From a checkpoint of a small multi-label audio tagger.
Data: trained on synthesized solo parts of chorales (CocoChorales), 39062 training examples, 53.7 epochs.
Rows from block 7, named by matrix and row number. Each number is 50 + 10 x the weight over its row's rms, rounded and kept within 0 to 99. All counts start at 0. After the name is the row's rms in percent of the matrix's.
# f: conv module depthwise width-31 conv (model.blocks.7.conv.f.weight, 256x1x31), a 31 kernel
f.21 085:64 65 62 60 67 61 51 50 50 55 58 59 61 49 50 52 59 55 51 52 43 39 35 32 36 34 39 42 35 45 47
f.22 114:49 52 54 48 47 49 52 55 57 58 64 70 56 57 68 61 68 60 60 65 60 65 61 58 61 63 59 59 57 56 52
f.23 074:62 61 53 54 46 38 36 41 41 52 58 59 54 65 64 56 62 65 67 61 61 62 52 43 35 36 39 46 48 46 46
f.24 090:56 52 61 64 64 59 49 45 43 38 37 46 60 64 60 47 39 51 50 41 41 43 41 50 50 52 57 59 61 68 76
f.25 108:48 48 52 48 47 43 44 43 44 50 60 66 66 68 68 41 75 71 66 61 55 51 48 49 50 53 54 47 50 44 44
f.26 075:61 64 57 50 48 46 40 36 39 36 39 34 40 52 53 53 62 60 61 51 48 52 60 58 55 56 65 69 67 61 57
f.27 075:34 36 47 48 49 55 40 43 38 43 38 39 48 57 63 82 63 52 48 53 52 47 47 47 49 46 46 46 41 39 32
f.28 127:49 48 49 53 50 52 51 47 53 58 58 58 61 81 68 53 80 68 60 57 58 55 53 49 49 52 51 49 50 52 51
f.29 083:51 51 46 44 54 57 62 66 68 56 60 49 41 27 39 47 30 35 36 39 45 54 59 63 58 53 52 55 51 51 55
f.30 087:42 45 49 53 39 38 48 47 48 51 47 56 54 38 26 48 21 31 43 46 51 49 48 50 46 46 46 43 40 36 33
f.31 103:42 49 46 49 46 50 46 49 46 43 38 37 40 29 25 45 24 38 44 35 39 41 45 45 47 48 46 49 46 48 53
f.32 081:51 49 52 56 54 55 33 36 42 51 51 54 56 58 58 71 74 59 42 36 32 33 39 40 46 48 48 39 49 48 47
f.33 091:43 46 47 49 45 46 47 45 48 50 51 60 61 70 62 41 60 75 73 66 60 54 47 45 46 50 47 42 37 41 41
f.34 093:31 24 28 30 45 47 49 45 44 46 43 41 38 38 47 53 48 35 37 38 47 51 56 50 45 46 48 49 50 51 52
f.35 121:51 49 45 53 55 47 45 44 42 40 41 47 54 47 45 41 30 23 31 41 49 45 39 40 44 42 44 43 40 34 34
f.36 107:45 49 47 49 42 44 46 47 43 42 32 36 41 32 31 45 36 48 45 44 38 35 35 38 41 42 42 39 42 43 38
f.37 078:46 82 50 45 54 47 58 61 52 56 48 50 59 47 47 42 44 57 61 51 57 52 56 56 61 53 55 63 64 71 69
f.38 095:44 48 42 43 53 55 59 59 58 55 58 50 47 51 57 52 49 51 54 57 58 59 59 56 49 46 38 28 26 27 29
f.39 086:52 51 51 48 34 36 41 40 47 53 52 53 56 59 59 44 66 69 81 65 61 54 50 48 49 41 43 45 46 44 43
f.40 094:26 36 42 51 46 48 41 40 41 47 49 46 59 67 69 70 70 65 56 50 44 49 48 43 46 44 51 52 55 48 46
f.41 137:44 47 46 48 56 56 53 50 50 53 54 62 65 60 69 67 70 73 73 63 60 53 49 50 47 48 49 48 50 50 48
f.42 113:55 52 51 59 66 62 63 63 65 65 68 69 59 61 56 52 53 52 54 49 53 52 54 52 51 55 57 59 67 66 59
f.43 079:41 43 42 53 36 48 48 46 46 39 35 37 43 55 75 72 75 49 42 42 49 48 53 48 42 44 43 49 49 51 42
f.44 090:35 39 48 53 50 44 32 41 47 53 73 78 61 49 50 49 40 40 46 54 52 54 49 48 44 39 45 53 65 61 52
f.45 090:56 56 53 53 52 58 55 50 54 57 59 57 60 64 80 49 69 61 53 66 62 66 60 58 62 59 54 54 50 50 51
f.46 087:55 51 43 47 52 51 49 43 53 42 44 44 43 85 80 35 47 50 59 47 47 57 54 47 50 46 47 36 52 47 47
f.47 111:48 42 40 50 33 25 30 32 35 40 46 51 57 47 49 50 50 44 46 47 51 48 49 44 40 39 38 43 34 42 43
f.48 100:70 67 63 59 62 61 40 42 38 32 36 39 43 43 34 42 37 38 48 58 53 54 53 47 47 49 54 47 49 55 57
f.49 088:56 51 50 47 54 49 56 55 52 57 49 41 49 68 88 50 72 63 57 51 56 61 58 56 57 59 54 53 49 49 51
f.50 120:65 62 70 68 71 70 72 69 56 49 50 50 49 54 51 48 52 51 50 47 42 41 43 46 45 46 49 47 52 50 52
f.51 119:26 18 23 32 42 41 48 51 53 53 55 50 47 47 48 50 52 54 54 53 54 54 50 46 46 43 44 49 47 46 46
f.52 080:67 59 49 45 59 57 53 53 57 53 56 50 53 76 81 41 59 56 47 42 55 51 49 54 51 53 55 60 56 61 64
f.53 097:54 48 51 50 58 53 51 52 56 54 57 62 59 70 84 53 72 66 58 52 54 52 53 56 51 49 47 55 55 56 60
f.54 111:42 56 53 48 27 41 45 44 47 49 44 44 49 45 41 67 48 38 42 42 43 42 43 44 43 44 45 41 39 35 21
f.55 082:60 63 60 58 63 64 55 54 51 55 48 52 48 31 28 40 31 33 32 40 45 49 56 53 54 51 53 55 56 56 53
f.56 082:38 43 51 47 50 51 43 45 56 51 54 61 56 61 50 38 60 65 67 77 70 48 45 47 40 36 41 41 43 44 46
f.57 110:51 46 40 45 54 52 54 51 55 49 40 32 33 40 40 40 28 28 32 34 37 41 48 50 51 47 53 51 52 52 59
f.58 081:37 46 46 46 46 47 45 40 48 54 54 57 55 44 20 24 29 44 56 49 45 45 48 48 49 47 47 47 44 38 35
f.59 084:48 45 43 44 50 57 46 56 59 62 63 61 51 36 31 31 29 38 41 56 55 61 62 64 62 55 52 54 57 53 47
f.60 113:45 44 49 45 45 46 46 48 45 47 46 40 40 49 53 56 54 53 56 54 53 52 52 54 58 63 63 66 71 77 76
f.61 106:57 57 53 46 66 65 57 58 54 59 54 49 46 46 46 52 45 47 54 54 55 57 63 58 61 64 72 66 69 63 65
f.62 118:43 36 32 41 49 46 57 56 51 49 40 35 28 24 30 44 48 50 44 40 50 48 38 43 44 52 53 53 52 54 54
f.63 114:69 62 69 78 68 70 64 60 56 52 46 49 57 49 47 47 41 47 51 54 60 57 55 55 51 54 54 49 51 51 49
f.64 084:65 49 50 54 57 44 41 40 45 45 48 51 59 62 64 68 70 62 49 40 41 40 45 45 41 40 46 55 60 68 66
f.65 133:56 49 46 45 64 69 69 72 68 65 62 56 50 48 48 47 52 53 53 51 58 64 59 59 60 59 58 60 55 55 54
f.66 109:40 49 47 50 51 50 56 51 50 50 50 47 40 26 14 50 30 32 43 51 58 58 54 51 56 51 54 54 49 50 49
f.67 131:42 48 56 46 46 43 46 47 50 50 49 53 52 49 48 49 52 49 51 49 49 53 61 69 73 78 76 68 57 52 50
f.68 082:39 45 41 31 26 24 33 38 39 45 47 48 53 49 42 51 55 55 57 56 56 55 52 52 55 55 55 63 59 57 56
f.69 141:49 48 43 31 18 23 29 36 41 46 44 49 50 47 50 54 53 51 47 46 43 44 47 46 49 47 51 48 46 49 49
f.70 112:49 48 47 46 51 55 52 57 55 55 56 52 56 69 74 55 84 76 58 49 50 52 51 50 51 48 50 51 53 54 53
f.71 115:79 70 73 70 71 62 60 54 52 53 55 51 51 51 50 51 48 52 49 50 49 51 50 50 48 48 50 49 45 42 42
f.72 126:72 64 60 65 72 76 71 64 54 45 47 45 42 46 54 56 54 52 47 51 53 55 52 53 53 50 52 52 49 53 52
f.73 091:49 53 54 52 48 50 46 46 48 50 55 60 59 63 59 48 50 69 77 66 58 57 60 63 52 50 43 43 35 35 32
f.74 083:49 51 58 43 71 60 49 48 50 55 50 56 56 54 67 14 62 56 54 59 56 51 55 54 49 54 56 48 53 57 68
f.75 089:45 44 47 48 47 45 48 50 50 45 37 43 45 26 25 49 23 35 37 44 40 42 41 42 50 46 48 50 53 54 52
f.76 093:34 25 30 32 42 41 34 36 51 54 52 52 52 55 59 64 62 54 51 49 45 49 45 52 46 49 52 57 52 63 61
f.77 084:55 52 52 53 51 52 52 51 56 53 58 61 61 63 78 59 77 62 62 64 64 60 50 47 47 47 50 48 58 53 61
f.78 076:54 51 50 49 49 45 64 60 62 60 61 54 58 61 62 41 40 43 40 39 37 31 32 34 41 40 38 41 44 49 53
f.79 108:45 52 59 54 34 40 42 45 40 42 50 40 51 54 54 73 47 39 44 42 41 44 42 42 43 50 48 45 36 36 22
f.80 087:54 48 49 50 63 66 61 59 58 55 50 46 41 29 37 48 26 27 39 43 44 44 51 54 55 55 57 54 57 56 57
f.81 071:28 44 46 49 52 48 48 50 62 60 60 59 59 61 54 52 55 63 60 64 58 57 51 52 51 45 39 38 41 36 23
f.82 077:57 60 54 58 52 50 54 49 46 41 34 29 37 40 41 49 45 42 45 43 45 52 52 56 61 61 67 63 69 65 65
f.83 080:67 62 56 52 58 53 52 56 53 56 65 70 64 67 66 44 45 39 36 33 36 40 45 45 48 47 50 51 51 55 55
f.84 120:72 62 64 57 51 60 60 66 65 68 65 63 64 61 67 55 45 46 46 49 48 49 49 46 46 45 50 53 54 53 55
f.85 082:35 37 46 51 57 56 56 60 53 52 46 46 44 45 38 29 31 32 45 54 58 63 64 62 65 58 56 52 45 45 40
f.86 106:38 40 31 33 38 30 32 39 44 41 49 47 40 48 45 52 56 52 51 38 35 31 40 43 50 44 43 50 52 52 52
f.87 111:49 48 43 47 67 63 56 58 58 53 58 63 54 51 61 57 61 62 63 60 59 63 59 55 55 56 60 61 63 70 66
f.88 085:51 58 48 50 47 39 38 40 42 44 48 50 56 71 73 65 73 67 62 49 49 44 43 43 42 48 42 44 43 51 53
f.89 099:40 41 44 36 44 55 57 55 50 51 52 60 63 53 39 50 37 20 30 40 44 47 45 39 37 45 42 44 45 44 42
f.90 088:53 55 53 55 53 44 47 44 44 45 42 37 37 43 49 56 66 76 76 69 62 56 58 58 51 49 51 51 50 56 61
f.91 080:46 43 48 48 40 49 46 46 47 48 48 37 43 59 70 71 76 72 63 49 45 51 51 46 41 42 45 54 50 45 38
f.92 090:46 49 51 46 40 34 37 44 48 59 61 50 59 72 62 49 54 54 65 74 66 63 51 51 50 47 39 43 42 46 43
f.93 077:53 59 57 55 62 53 53 58 58 57 62 64 62 61 52 48 54 64 64 58 59 51 49 41 42 40 35 30 36 36 37
f.94 105:51 47 43 43 54 55 51 52 48 47 45 40 34 24 27 45 24 28 41 47 47 47 49 52 52 54 53 53 53 55 57
f.95 118:54 62 80 87 68 58 51 51 56 57 56 54 54 56 51 55 52 54 52 53 53 49 47 49 52 53 49 51 48 46 47
f.96 088:72 52 40 55 66 57 51 57 62 58 53 56 56 53 50 50 51 54 60 58 52 52 65 52 66 57 50 62 50 71 73
f.97 088:65 62 63 62 60 65 59 59 58 53 53 57 53 54 43 42 45 48 43 42 40 49 56 62 62 64 68 61 59 65 63
f.98 103:46 47 49 50 52 54 58 58 54 54 56 57 57 63 72 61 79 70 71 61 59 57 51 53 52 56 52 52 52 47 47
f.99 124:59 57 53 52 44 49 51 49 51 54 56 56 55 65 79 67 80 68 55 55 52 51 53 57 55 58 54 51 53 54 54
f.100 075:37 37 47 47 53 59 59 64 59 57 56 46 42 36 40 50 29 28 37 40 54 54 58 57 55 61 54 59 64 57 46
f.101 069:36 47 51 47 34 40 41 45 46 57 62 58 60 62 59 60 61 58 69 60 62 60 53 53 53 43 49 39 37 33 35
f.102 107:45 42 43 44 47 46 59 60 60 58 52 45 39 35 32 34 21 33 41 45 52 51 52 46 43 38 42 44 46 55 46
f.103 094:36 32 29 31 46 52 60 53 50 49 42 41 43 37 49 53 47 39 44 46 49 47 51 52 54 51 46 39 36 31 32
f.104 086:55 50 43 28 49 56 63 63 45 40 43 44 43 58 62 52 65 59 55 46 41 34 25 37 51 57 61 49 48 50 54
f.105 096:57 50 56 57 59 57 49 41 29 33 31 32 42 49 53 50 41 41 37 40 43 41 39 50 54 60 58 58 58 62 60
f.106 090:52 49 47 55 76 76 73 58 44 32 33 38 43 43 49 51 52 47 51 50 52 56 54 53 46 44 48 48 52 51 46
f.107 084:43 41 39 35 50 50 52 48 52 52 56 51 54 57 45 42 24 29 36 43 49 49 54 49 45 46 53 62 65 67 68
f.108 097:61 57 59 54 52 52 50 54 56 55 56 56 62 71 75 60 72 57 45 51 50 51 57 56 57 58 58 61 63 62 61
f.109 082:46 47 41 53 46 53 56 52 46 41 40 31 35 42 57 62 74 62 46 34 35 39 45 53 53 59 60 57 48 40 38
f.110 125:38 40 35 31 34 30 35 33 36 32 41 41 39 42 41 58 58 54 55 52 53 51 52 49 51 51 53 50 49 48 47
f.111 087:44 65 53 47 39 41 49 57 54 53 56 60 50 48 44 35 37 40 35 44 46 52 50 62 72 66 65 60 63 62 58
f.112 090:34 33 37 41 37 39 48 50 41 43 43 46 46 43 44 53 34 37 36 55 52 39 34 37 38 40 42 51 51 42 40
f.113 084:63 36 49 56 73 71 51 50 57 51 54 57 44 55 69 41 60 59 53 57 57 56 56 50 55 52 47 62 62 55 70
f.114 093:64 62 59 50 56 55 61 55 56 55 56 47 41 53 65 63 78 64 50 55 59 62 57 58 61 57 53 55 60 62 60
f.115 084:60 59 51 39 47 47 47 41 36 44 48 51 45 46 56 69 66 51 39 33 48 71 72 56 49 42 38 56 57 60 54
f.116 093:44 49 47 48 51 47 43 43 50 52 49 53 46 38 14 37 18 36 53 49 44 49 48 50 49 47 46 47 45 49 48