python train.py --dataset="synthesized solo parts of chorales (CocoChorales)" --fused_qkv=false --inner_norm=false --num_experts=8 --layers=14 --num_labels=51 --residual_init="scaled_by_depth" --learning_rate=0.0021 --beta2=0.95 --final_lr_fraction=0 --weight_decay=0.2
Rows from block 5 of a small multi-label audio tagger, named by matrix and row number. Rows with one number within an expert belong to one neuron, the router's apart. Each number is 128 + 32 x the weight over its row's rms, rounded and kept within 0 to 255. All counts start at 0. Numbers have three digits each.
After each expert's rows are labels from the 100 clips, of 14976, where the router gives the expert most weight on average: "lies over" is the class under the peak; "top examples" is what is common among them. Only what is clearly more common there than usual is listed. The data: synthesized solo parts of chorales (CocoChorales). In brackets: how many of the 100.
# router: router (model.blocks.5.mlp.router.weight, 8x256), inputs 0-85
# up: expert up (model.blocks.5.mlp.up, 8x128x256), inputs 0-85
# down: expert down (model.blocks.5.mlp.down, 8x256x128, transposed), outputs 0-85

# expert 0
router.0:154122065161129096119095163102081141103105150094181135097091132143137114154133055129108157194108106066133125096129148171136064114109143151114128132108085099105164132136174076105078129110161139144164105217097160129103143149145087103130152200130137118135175119
up.0:114136087155089171126122109139142135084089146095115208113093183147182183131071076188131126139099104152094118141139106189112176073060127155123122151130162122120087088103119072126091086117116177166126125159108172157158132127127142088143109198107150128127112110
down.0:109133139158150148106145121160157114161162141153106074078154081167094107147099138111147153129122190085149150173124182124107120188098151160103136076102106125086132136146072123105138150068158107109126124085169124095147109143130094141101132026111149098175083110
up.1:143129131101163068141124116132104120219163136128114163107176139136116123164123149117097118177134088130148125092131179151125115130133117197145105146175126103141158060158130147146082140150102167075158085180114093087113154133139074147113124158087124087115143135
down.1:122141144124074151134110101096130099147102128059096124142093176149154126079149122069139139095043171184013129090113061119111148114113088089125099133176165185148126113079105175139157113067141051183107127089080162126108101117133149093114147148127127145118118131
up.2:097100169121121107111118123117159133087164079123104179159059112168069157178113089145137118156148145099095095115114158166145142123116061081125177149128116082070166109121089148162124117190107129153184113128142188124147163188086139037111080171100146119120126139
down.2:165189149178094141129133084132139117107068142127104102131159094144138113098136121068157081120096161100189145127136084161102172120130176144157167137159108113108157101151131088127101174090163134157118143136116176083168103149177108070101070090120124122198101138
up.3:034129160144125094154120115129170131034086161129119167160136134137146190064129098172136175146147098148139094071109130168129115107166138129132148157148128161174102173121163076143135095130141144124134150177118177142139155187138080092135176179090124133139141124
down.3:160132122123197117137131061175166128153096203111108073117094132139099162139125128118158122076121169065110156168108146125084093130113116114121106064175066153124156113138076137172098120121123137124127136097174103028148103110115132051141102102164140083173089108
up.4:191096126143132094130086150161112106119091113138117138101144137154143164099108145171070177177119076104122095093119148181145101121078186196118151156093103131121122169140146150119131084068136065133162131145180123104134069062082119197104185169129114127125158127
down.4:135132092075093141147086178160084170139131091156169073130096062147150143131123136184062145105116151152151179187158168168074104119178120139111069156119125141161103204088121078126137167175075168066089123112080136196140118189124072155149111092155137114060066135
lies over: A#4 (67)
top examples: note A#4 (80); oboe (36)

# expert 6
router.6:090140140174114099177161160127138129135098132163145111133149126131049103147068065076167085083128086174135137196145165093128132139158118076123168126166113102121105111132153137078133142188149117157131107165150135097119204062139100145121076116138129118135122150
up.0:110146136155110131180107130136134117137179149073082152131099203127099130144144083176112087123145120102043114139151160126127142134117029118114113160131205119114119031129123124118122138144158145110147094102118114096110155177125131120123152140089141131126168159
down.0:106105053154137192078163116109103154121110143106135088104138110148224126154135122125094146171131177127203161136101118181116128138090130095140103142131076114134066133153099144125125157071127102153127116115096175100101082142120104115098142133151166113093176137
up.1:165126112140169148179076120151198126192175197137121128109135145140133101131127073132149120091146130109119105143096193137111129047130161126105116110138110157093118056092170086144108131126200135067123106152147053122091151113086178105108109056083106111135107117
down.1:135091070107136140127152074121125118116155098104108137127103048167172089135109158147096181151118131106149134148089113146088172136100142168135128152124063114123142142136102139144136102096083068169105117144091177108140090140164129116087143158157143119119165151
up.2:109163190171128099125139082129182125126138096127169085140181146154115090076085155192148079101069168145121135124132168157124107141149164082146169084148116086115108079169162048130178147080154119125171148157197099108117080064146172110140180078125136147139121160
down.2:134094071148133124110112088120116134224118089078089105092117106095180119123102155141169137136142102108141090093145091130124106115148128136147089193080084104140141134179108168203101119123116105094155094176073128118103073098166059153149132146131088130122128101
up.3:118127124112123059130133150165170146124035153127134127128134118137119172086170190071131072134139122121155081092101149128120157132141135141135082143133179095159120115130125153122137064089141164134100129134189089119192171085132082124156097174120116162124118132
down.3:061128042118099110132129173096084156100136130103106063109088097110166149123093113135113149139162130146144086087169148120129060130111136130115089115070084159156179238168123123159149164113165113115189128157115153162137130137104103150176154145158144160098135154
up.4:134143165140115084122099145147112127122096090132160124169105217091103115142075106079160138130116051094000113166108148085148082151177114139121144106109124076108158132148114100135108079195160122148145166114155111108118164144148134132125132136075123099138149149
down.4:109117133147140097119124149135127090210139144124091124117128158122176123141110103188127159128138106115160095156165164134106130093146138094128172212121133117152140075116147103131085150111080132052149127158106114099115162133104042070118149181166114139123137094
lies over: A3 (57); F#5 (36)
top examples: note A3 (57); note F#5 (39); tuba (31)

# expert 1
router.1:147133137102092110135105141086140126083166136118194123101154115143117092145103090136058157082126132098140158087107108118124072156131126115120112182142083171067154167121147115156115148118174137195152137116109122151101090147120156159123128137146137118152167136
up.0:099116164103164081097162155105130115138136164146104121104099130147096170117161056137104120159117093068146093105190224166120201114130140162141145142099065137086119049094116151115080108094150128128141107174151059120115086107115101130100173118139095150132131147
down.0:121151061135078126127153125140119094118149123096166083119112065162146085153126150135078099135145102233128163146160072164069082062122147137154107161185146163136125143104136117114107137124126122121080119177068132174131111133151068097159096187107190139104131145
up.1:137131191123118053123168154150173129139106092160133168169084123136137139111138085123113137138136096136139124102198152154143193090153159182113126162153084097084176066151153097179097076118133137086103133189205091083108116092104054138109162103157105171112105144
down.1:110157087103100123072120113108137102086108149119153080144091087129117103122155122104118125124126108158151131126119092118094102105125094164100144133198125138130123157140119080174153100158126142132030109160114138183145093144144064094172074175084155119111142140
up.2:132100139119143149100174155137101114172102152129138136091094169109160146137152124151120115159059080098132114116185156181126115091137133181136133171135102117123099082135088133125062103134149159115129093173082047158114089147117061119133181140103148126117147149
down.2:098153097147089148105137160133148090112111152040135080125059111140144132145147119111062147168114083247107128188156086159130131073133134145113099126179143183162115103068116161119144081141100129149104115147092120139107130134104126081176097186103167139130125124
up.3:150119153174120062140163150141123126174157108186174125126146150150080114113164062144147133133125093123134094133170175167126139181145135153137134176120089110143120063144102142120135102118137176063147121133186086100125099126124088116083124088133135136150144141
down.3:112170091129084137064093135128124109156128151122116080136121087165144096119133158115093151148111117189139159160142069148065085073094104126143107151185175167152127133110126130109133136115107079114063113124077149188111120147154105073191064177121152112145144158
up.4:172157153183085118145114166158127154112150123174183182136155221124096094129131112099124081048125106137034113069158156130158160142101195117110159110109138120083134128124140137186102080123120143166129104119215094093115044101073119188065113109077146127124149149
down.4:166085128148090131083088106138117121164122161202096074158131100164109219173102068163160088114121137181090125097107139145137146125117157106089135160125119124108120120064128105113125130180097121113107130094113129107156111105094055154137118123109114085136115121
lies over: silence (38)
top examples: note A4 (27)

# expert 2
router.2:182122144114114112128167188105118120124153149126202128081124110139131092180081053122082116161117129114142139103131126085130057154114124118131079220131090117149147176129214099183117149137182107173158128176108122143059080166125168129144142138157130060156156116
up.0:132134129207090171125108126090146127089136086110117156155088138123225128112087142127128196149062124105124120124070105130154137132133119158121180116029114105165135135147122163166093119060143112175121152127187150157159158093123166102170173171140105164120214120
down.0:089118088076078134152140154142124077117101091106216123158142041150116052107140114109197140141152126135133166117190087180088127075163130106140118153193089103104126161108075050148151130140107114053117164148096124131176145120103108093130107104142160137132108138
up.1:153137090126063086190074159113125129120100136138175149078159169136101128084126106195118135100116085127056086141132168130135093093168080134139105150168226109193141098108155069123118152189166086059116136171108149110115168114091091134126136156143107091139087122
down.1:129116094152078183096113124105130084128116144129091046095116073168145093091123095142144139143079157113206091158101131190134184135105126126115167156139107098099119142183107083160125084020114101115109089112097156078157113146140110131104115147133165093066117111
up.2:161160140172111147104115184126152136082082102131222227165093154080113176158069132108111119092097120161018144112097104118116102137148110152121141077155139130117115115125160091146177103196126129166129095136124192176117175156110158107164061139119142143121148112
down.2:116121040108122131138106153106110088152127155166137106134125060200147145134139123182133100136148136111199103120166137190136187045153151138120140172126111094085120100094118094134103127079109126092112114173055162103145131147109064107114147140137102149139135131
up.3:101130144141133151117135160174140136135040121156069163165109164068091149105139144119133121138037146101139066105162157132118192157108154137124151111101101125103097133135118129152112058104115179220133047176215145100111088169161172132141100158067129118128125131
down.3:139133136131122080120133115162155093151127134119165112131134162102070114082153063079156139115127097125087149179181128076097070171117137122166135104153172075097105154101044137170138101109137162127141088144202112108157159143171118125126146152129126072131153093
up.4:158120152179069134129139228163154126082051117124155165125070130107129155156106107142091121116111119168005096131114116120120134143134067153125105114177134112127139099118171054137131095210130115162127086170095221141094154119141132107134092181102142125133098113
down.4:132142009113108142128119150151111122133123185150098084136134082175166121134141147165138104138114135080184085134142116199116150031145144119157131178126093101108141076107105085141097104019110150090104114175068185098135142135106088108137137153117119154126129123
lies over: B4 (45); D#5 (37)
top examples: note B4 (46); note D#5 (38); trumpet (31)

# expert 3
router.3:117119134105134179099149078163131131187120110146069126143194120125143135113166233115166148097164182144143121151149108153134194096142171191135101090133191094108168064119071136107113126113057116072096129079106144111138132132122101122128135085121139158124068134
up.0:117132182176080176196092107121169130172112112151121231194150110134094104107065159131129126112106164159104152094200148141144136075173159201146138090166153115090134082124141137168116095144071082140116091176124143126139130074122174128116173092080116097138161100
down.0:076122100112105176172129120149163136073100106128164092105119095142164070157139113131131130171125203160175187126126105133126082171163132099142126057136085138133121122157097114154113134156115081111127123104124141110124081104126144168160161085153115118149155118
up.1:171143139180118129151113111120147145193138138197141251142099165102115144159098158029133171076125084087161119197112097151164147101170153159150133166100107118149110140142162148107102125085101144167123172191137108101089104160088124160100050108162114117129107115
down.1:147084111091104160170137099083088138140147147173119145157079079150119110146123127097137083116099125159093114152159116102130160149103114127113118147114122161131097193116133074107110109164120159129082146118096094105091087133176129135127144077149122140096150098
up.2:103133123143119069143145152136140140127072128167128156200097204077119152143076099095143124120091091128022131146146126110123116158160159118132140121117089099155052142135132131152150030157144186170132155181202120140141133138151117167145090143093120143132173130
down.2:137162120146134034130137101099127090166111087126134181080104167093141161135093140121162176081144050111112127146171074116148093092127111099142145141135137161150170084170206151154132134107103152111149140185159103108121126195174064124115157188122151129141131104
up.3:120134115097155118110155121096143124199163132079131159136161141158160156093143098104120128126123125102172130133141175144126108067166165130124104182150112127123144085124144123128124114087109176151094098168107052116127148155139081107166107165105157087131130155
down.3:090118126113114171147090113161147131116121105148088177148086120149097117130123140153101103112125101161036087172107135152110104117114130172141123142164117139164113150097148093135132093121138038124108131132054097157147089072146091089061145144076145145160133107
up.4:112131178070137097112125151113141129118108124144117155111174174125078095143105129044136120120089090158083164108118168101127086105123098168129122133110188118143119145125209189129109067126137131152161126131192108112137154095086136090074155107132119131129114122
down.4:123125122112081112161097103105164100193136158149182085082194139166071107144144158155133075084078162150118118141139173123130165149125124096106112141122139088149135114137116151115138128129088096116134094114117137106120112085094073111083121071141150093119083080
lies over: silence (100)
top examples: cello (34)

# expert 4
router.4:159108153084139084126082179122122123113128128126160119088093102142150098152136091118071143101113109106138131120106085123130053191133107097124084149108058152105152181122125128125128137118133117124151142110125127153121131168111163151115181129151121069146149151
up.0:125136092137080123118116140106111127070079101072154131165046149095125096131109087184145125103121079160052084109121117098119141071131115120136101162137131124116127140092131137119121110195118080090141104138041127133092150159111093119101105213146136119124157117
down.0:137132027178177136136104126141117128209163113104161077118120093157172139143156169188126124146117107113173120172122129147089149093158129125118102144131119147134120102130064120147110146132096141079146136193073136149118077157113087069157149177117146133115111124
up.1:143110132138148077104132141154122124153102126128142168184100210088142171109084120135121127144056094124015084140152136110133106136130057130134171152130121145180123107134141130143175048134105218101139136172186084150121152129127103137130089151096141159125162133
down.1:179166116201087120138125217131140125146107131096117123154074149105159127083158109161137114097157088091149097137182117131100164175177113130106175125141150122144111072072123138200129144094164105149198131149144091092105153175121114142142109173119106148086168119
up.2:202134152158121136117120137150133122091140111182181152144139207122154123135066103095106132103048168134042104177125113104105135125124150147162199072089121084113103131138170165095154117121104165146133121097188082118171120134126177111137099135135141107126127142
down.2:113164117153093092147083144124123096150092110193128095141107150167140129145089052163144085110117112210104119110152085109110163074130118120140156156180133122151127106109137113089115106182066093120078121136144154108134104103108061157071106129114103156120088123
up.3:141134196167146148130130128117081118168069133122123174107139162063163135177151107127134128127087090121131157173144135157115084124116113107139113168094159143153102069132107114084126157106190206074142068142082116160111174078114102176135173163057129145114164132
down.3:112108141168181218124151029162164137121179163092110122102110085157134155185150147168147076098095139160133165152089155116072128178104133147126119094134039101139074109108059120144120091152074129127110154101101148084132111103148148151113083111106153123191143119
up.4:139142138171090149153135141138141120115109102099121085164096121134116131135084052255183138113151131190111104076076105142124117149103117096119170173142058113109112150117133066143105100126127097142128134160087095090076152131172076119147071169115131121134179126
down.4:115153053156149177101124076121114112185150112065083129117146097153169117132134145157113125118130100057167102159118069121062217154189115117172125116127158130153126064132040140105132091135096121114160139127066159166141148139143159138136081150109097163115088119
lies over: A#3 (42)
top examples: note A#3 (50); note B4 (26)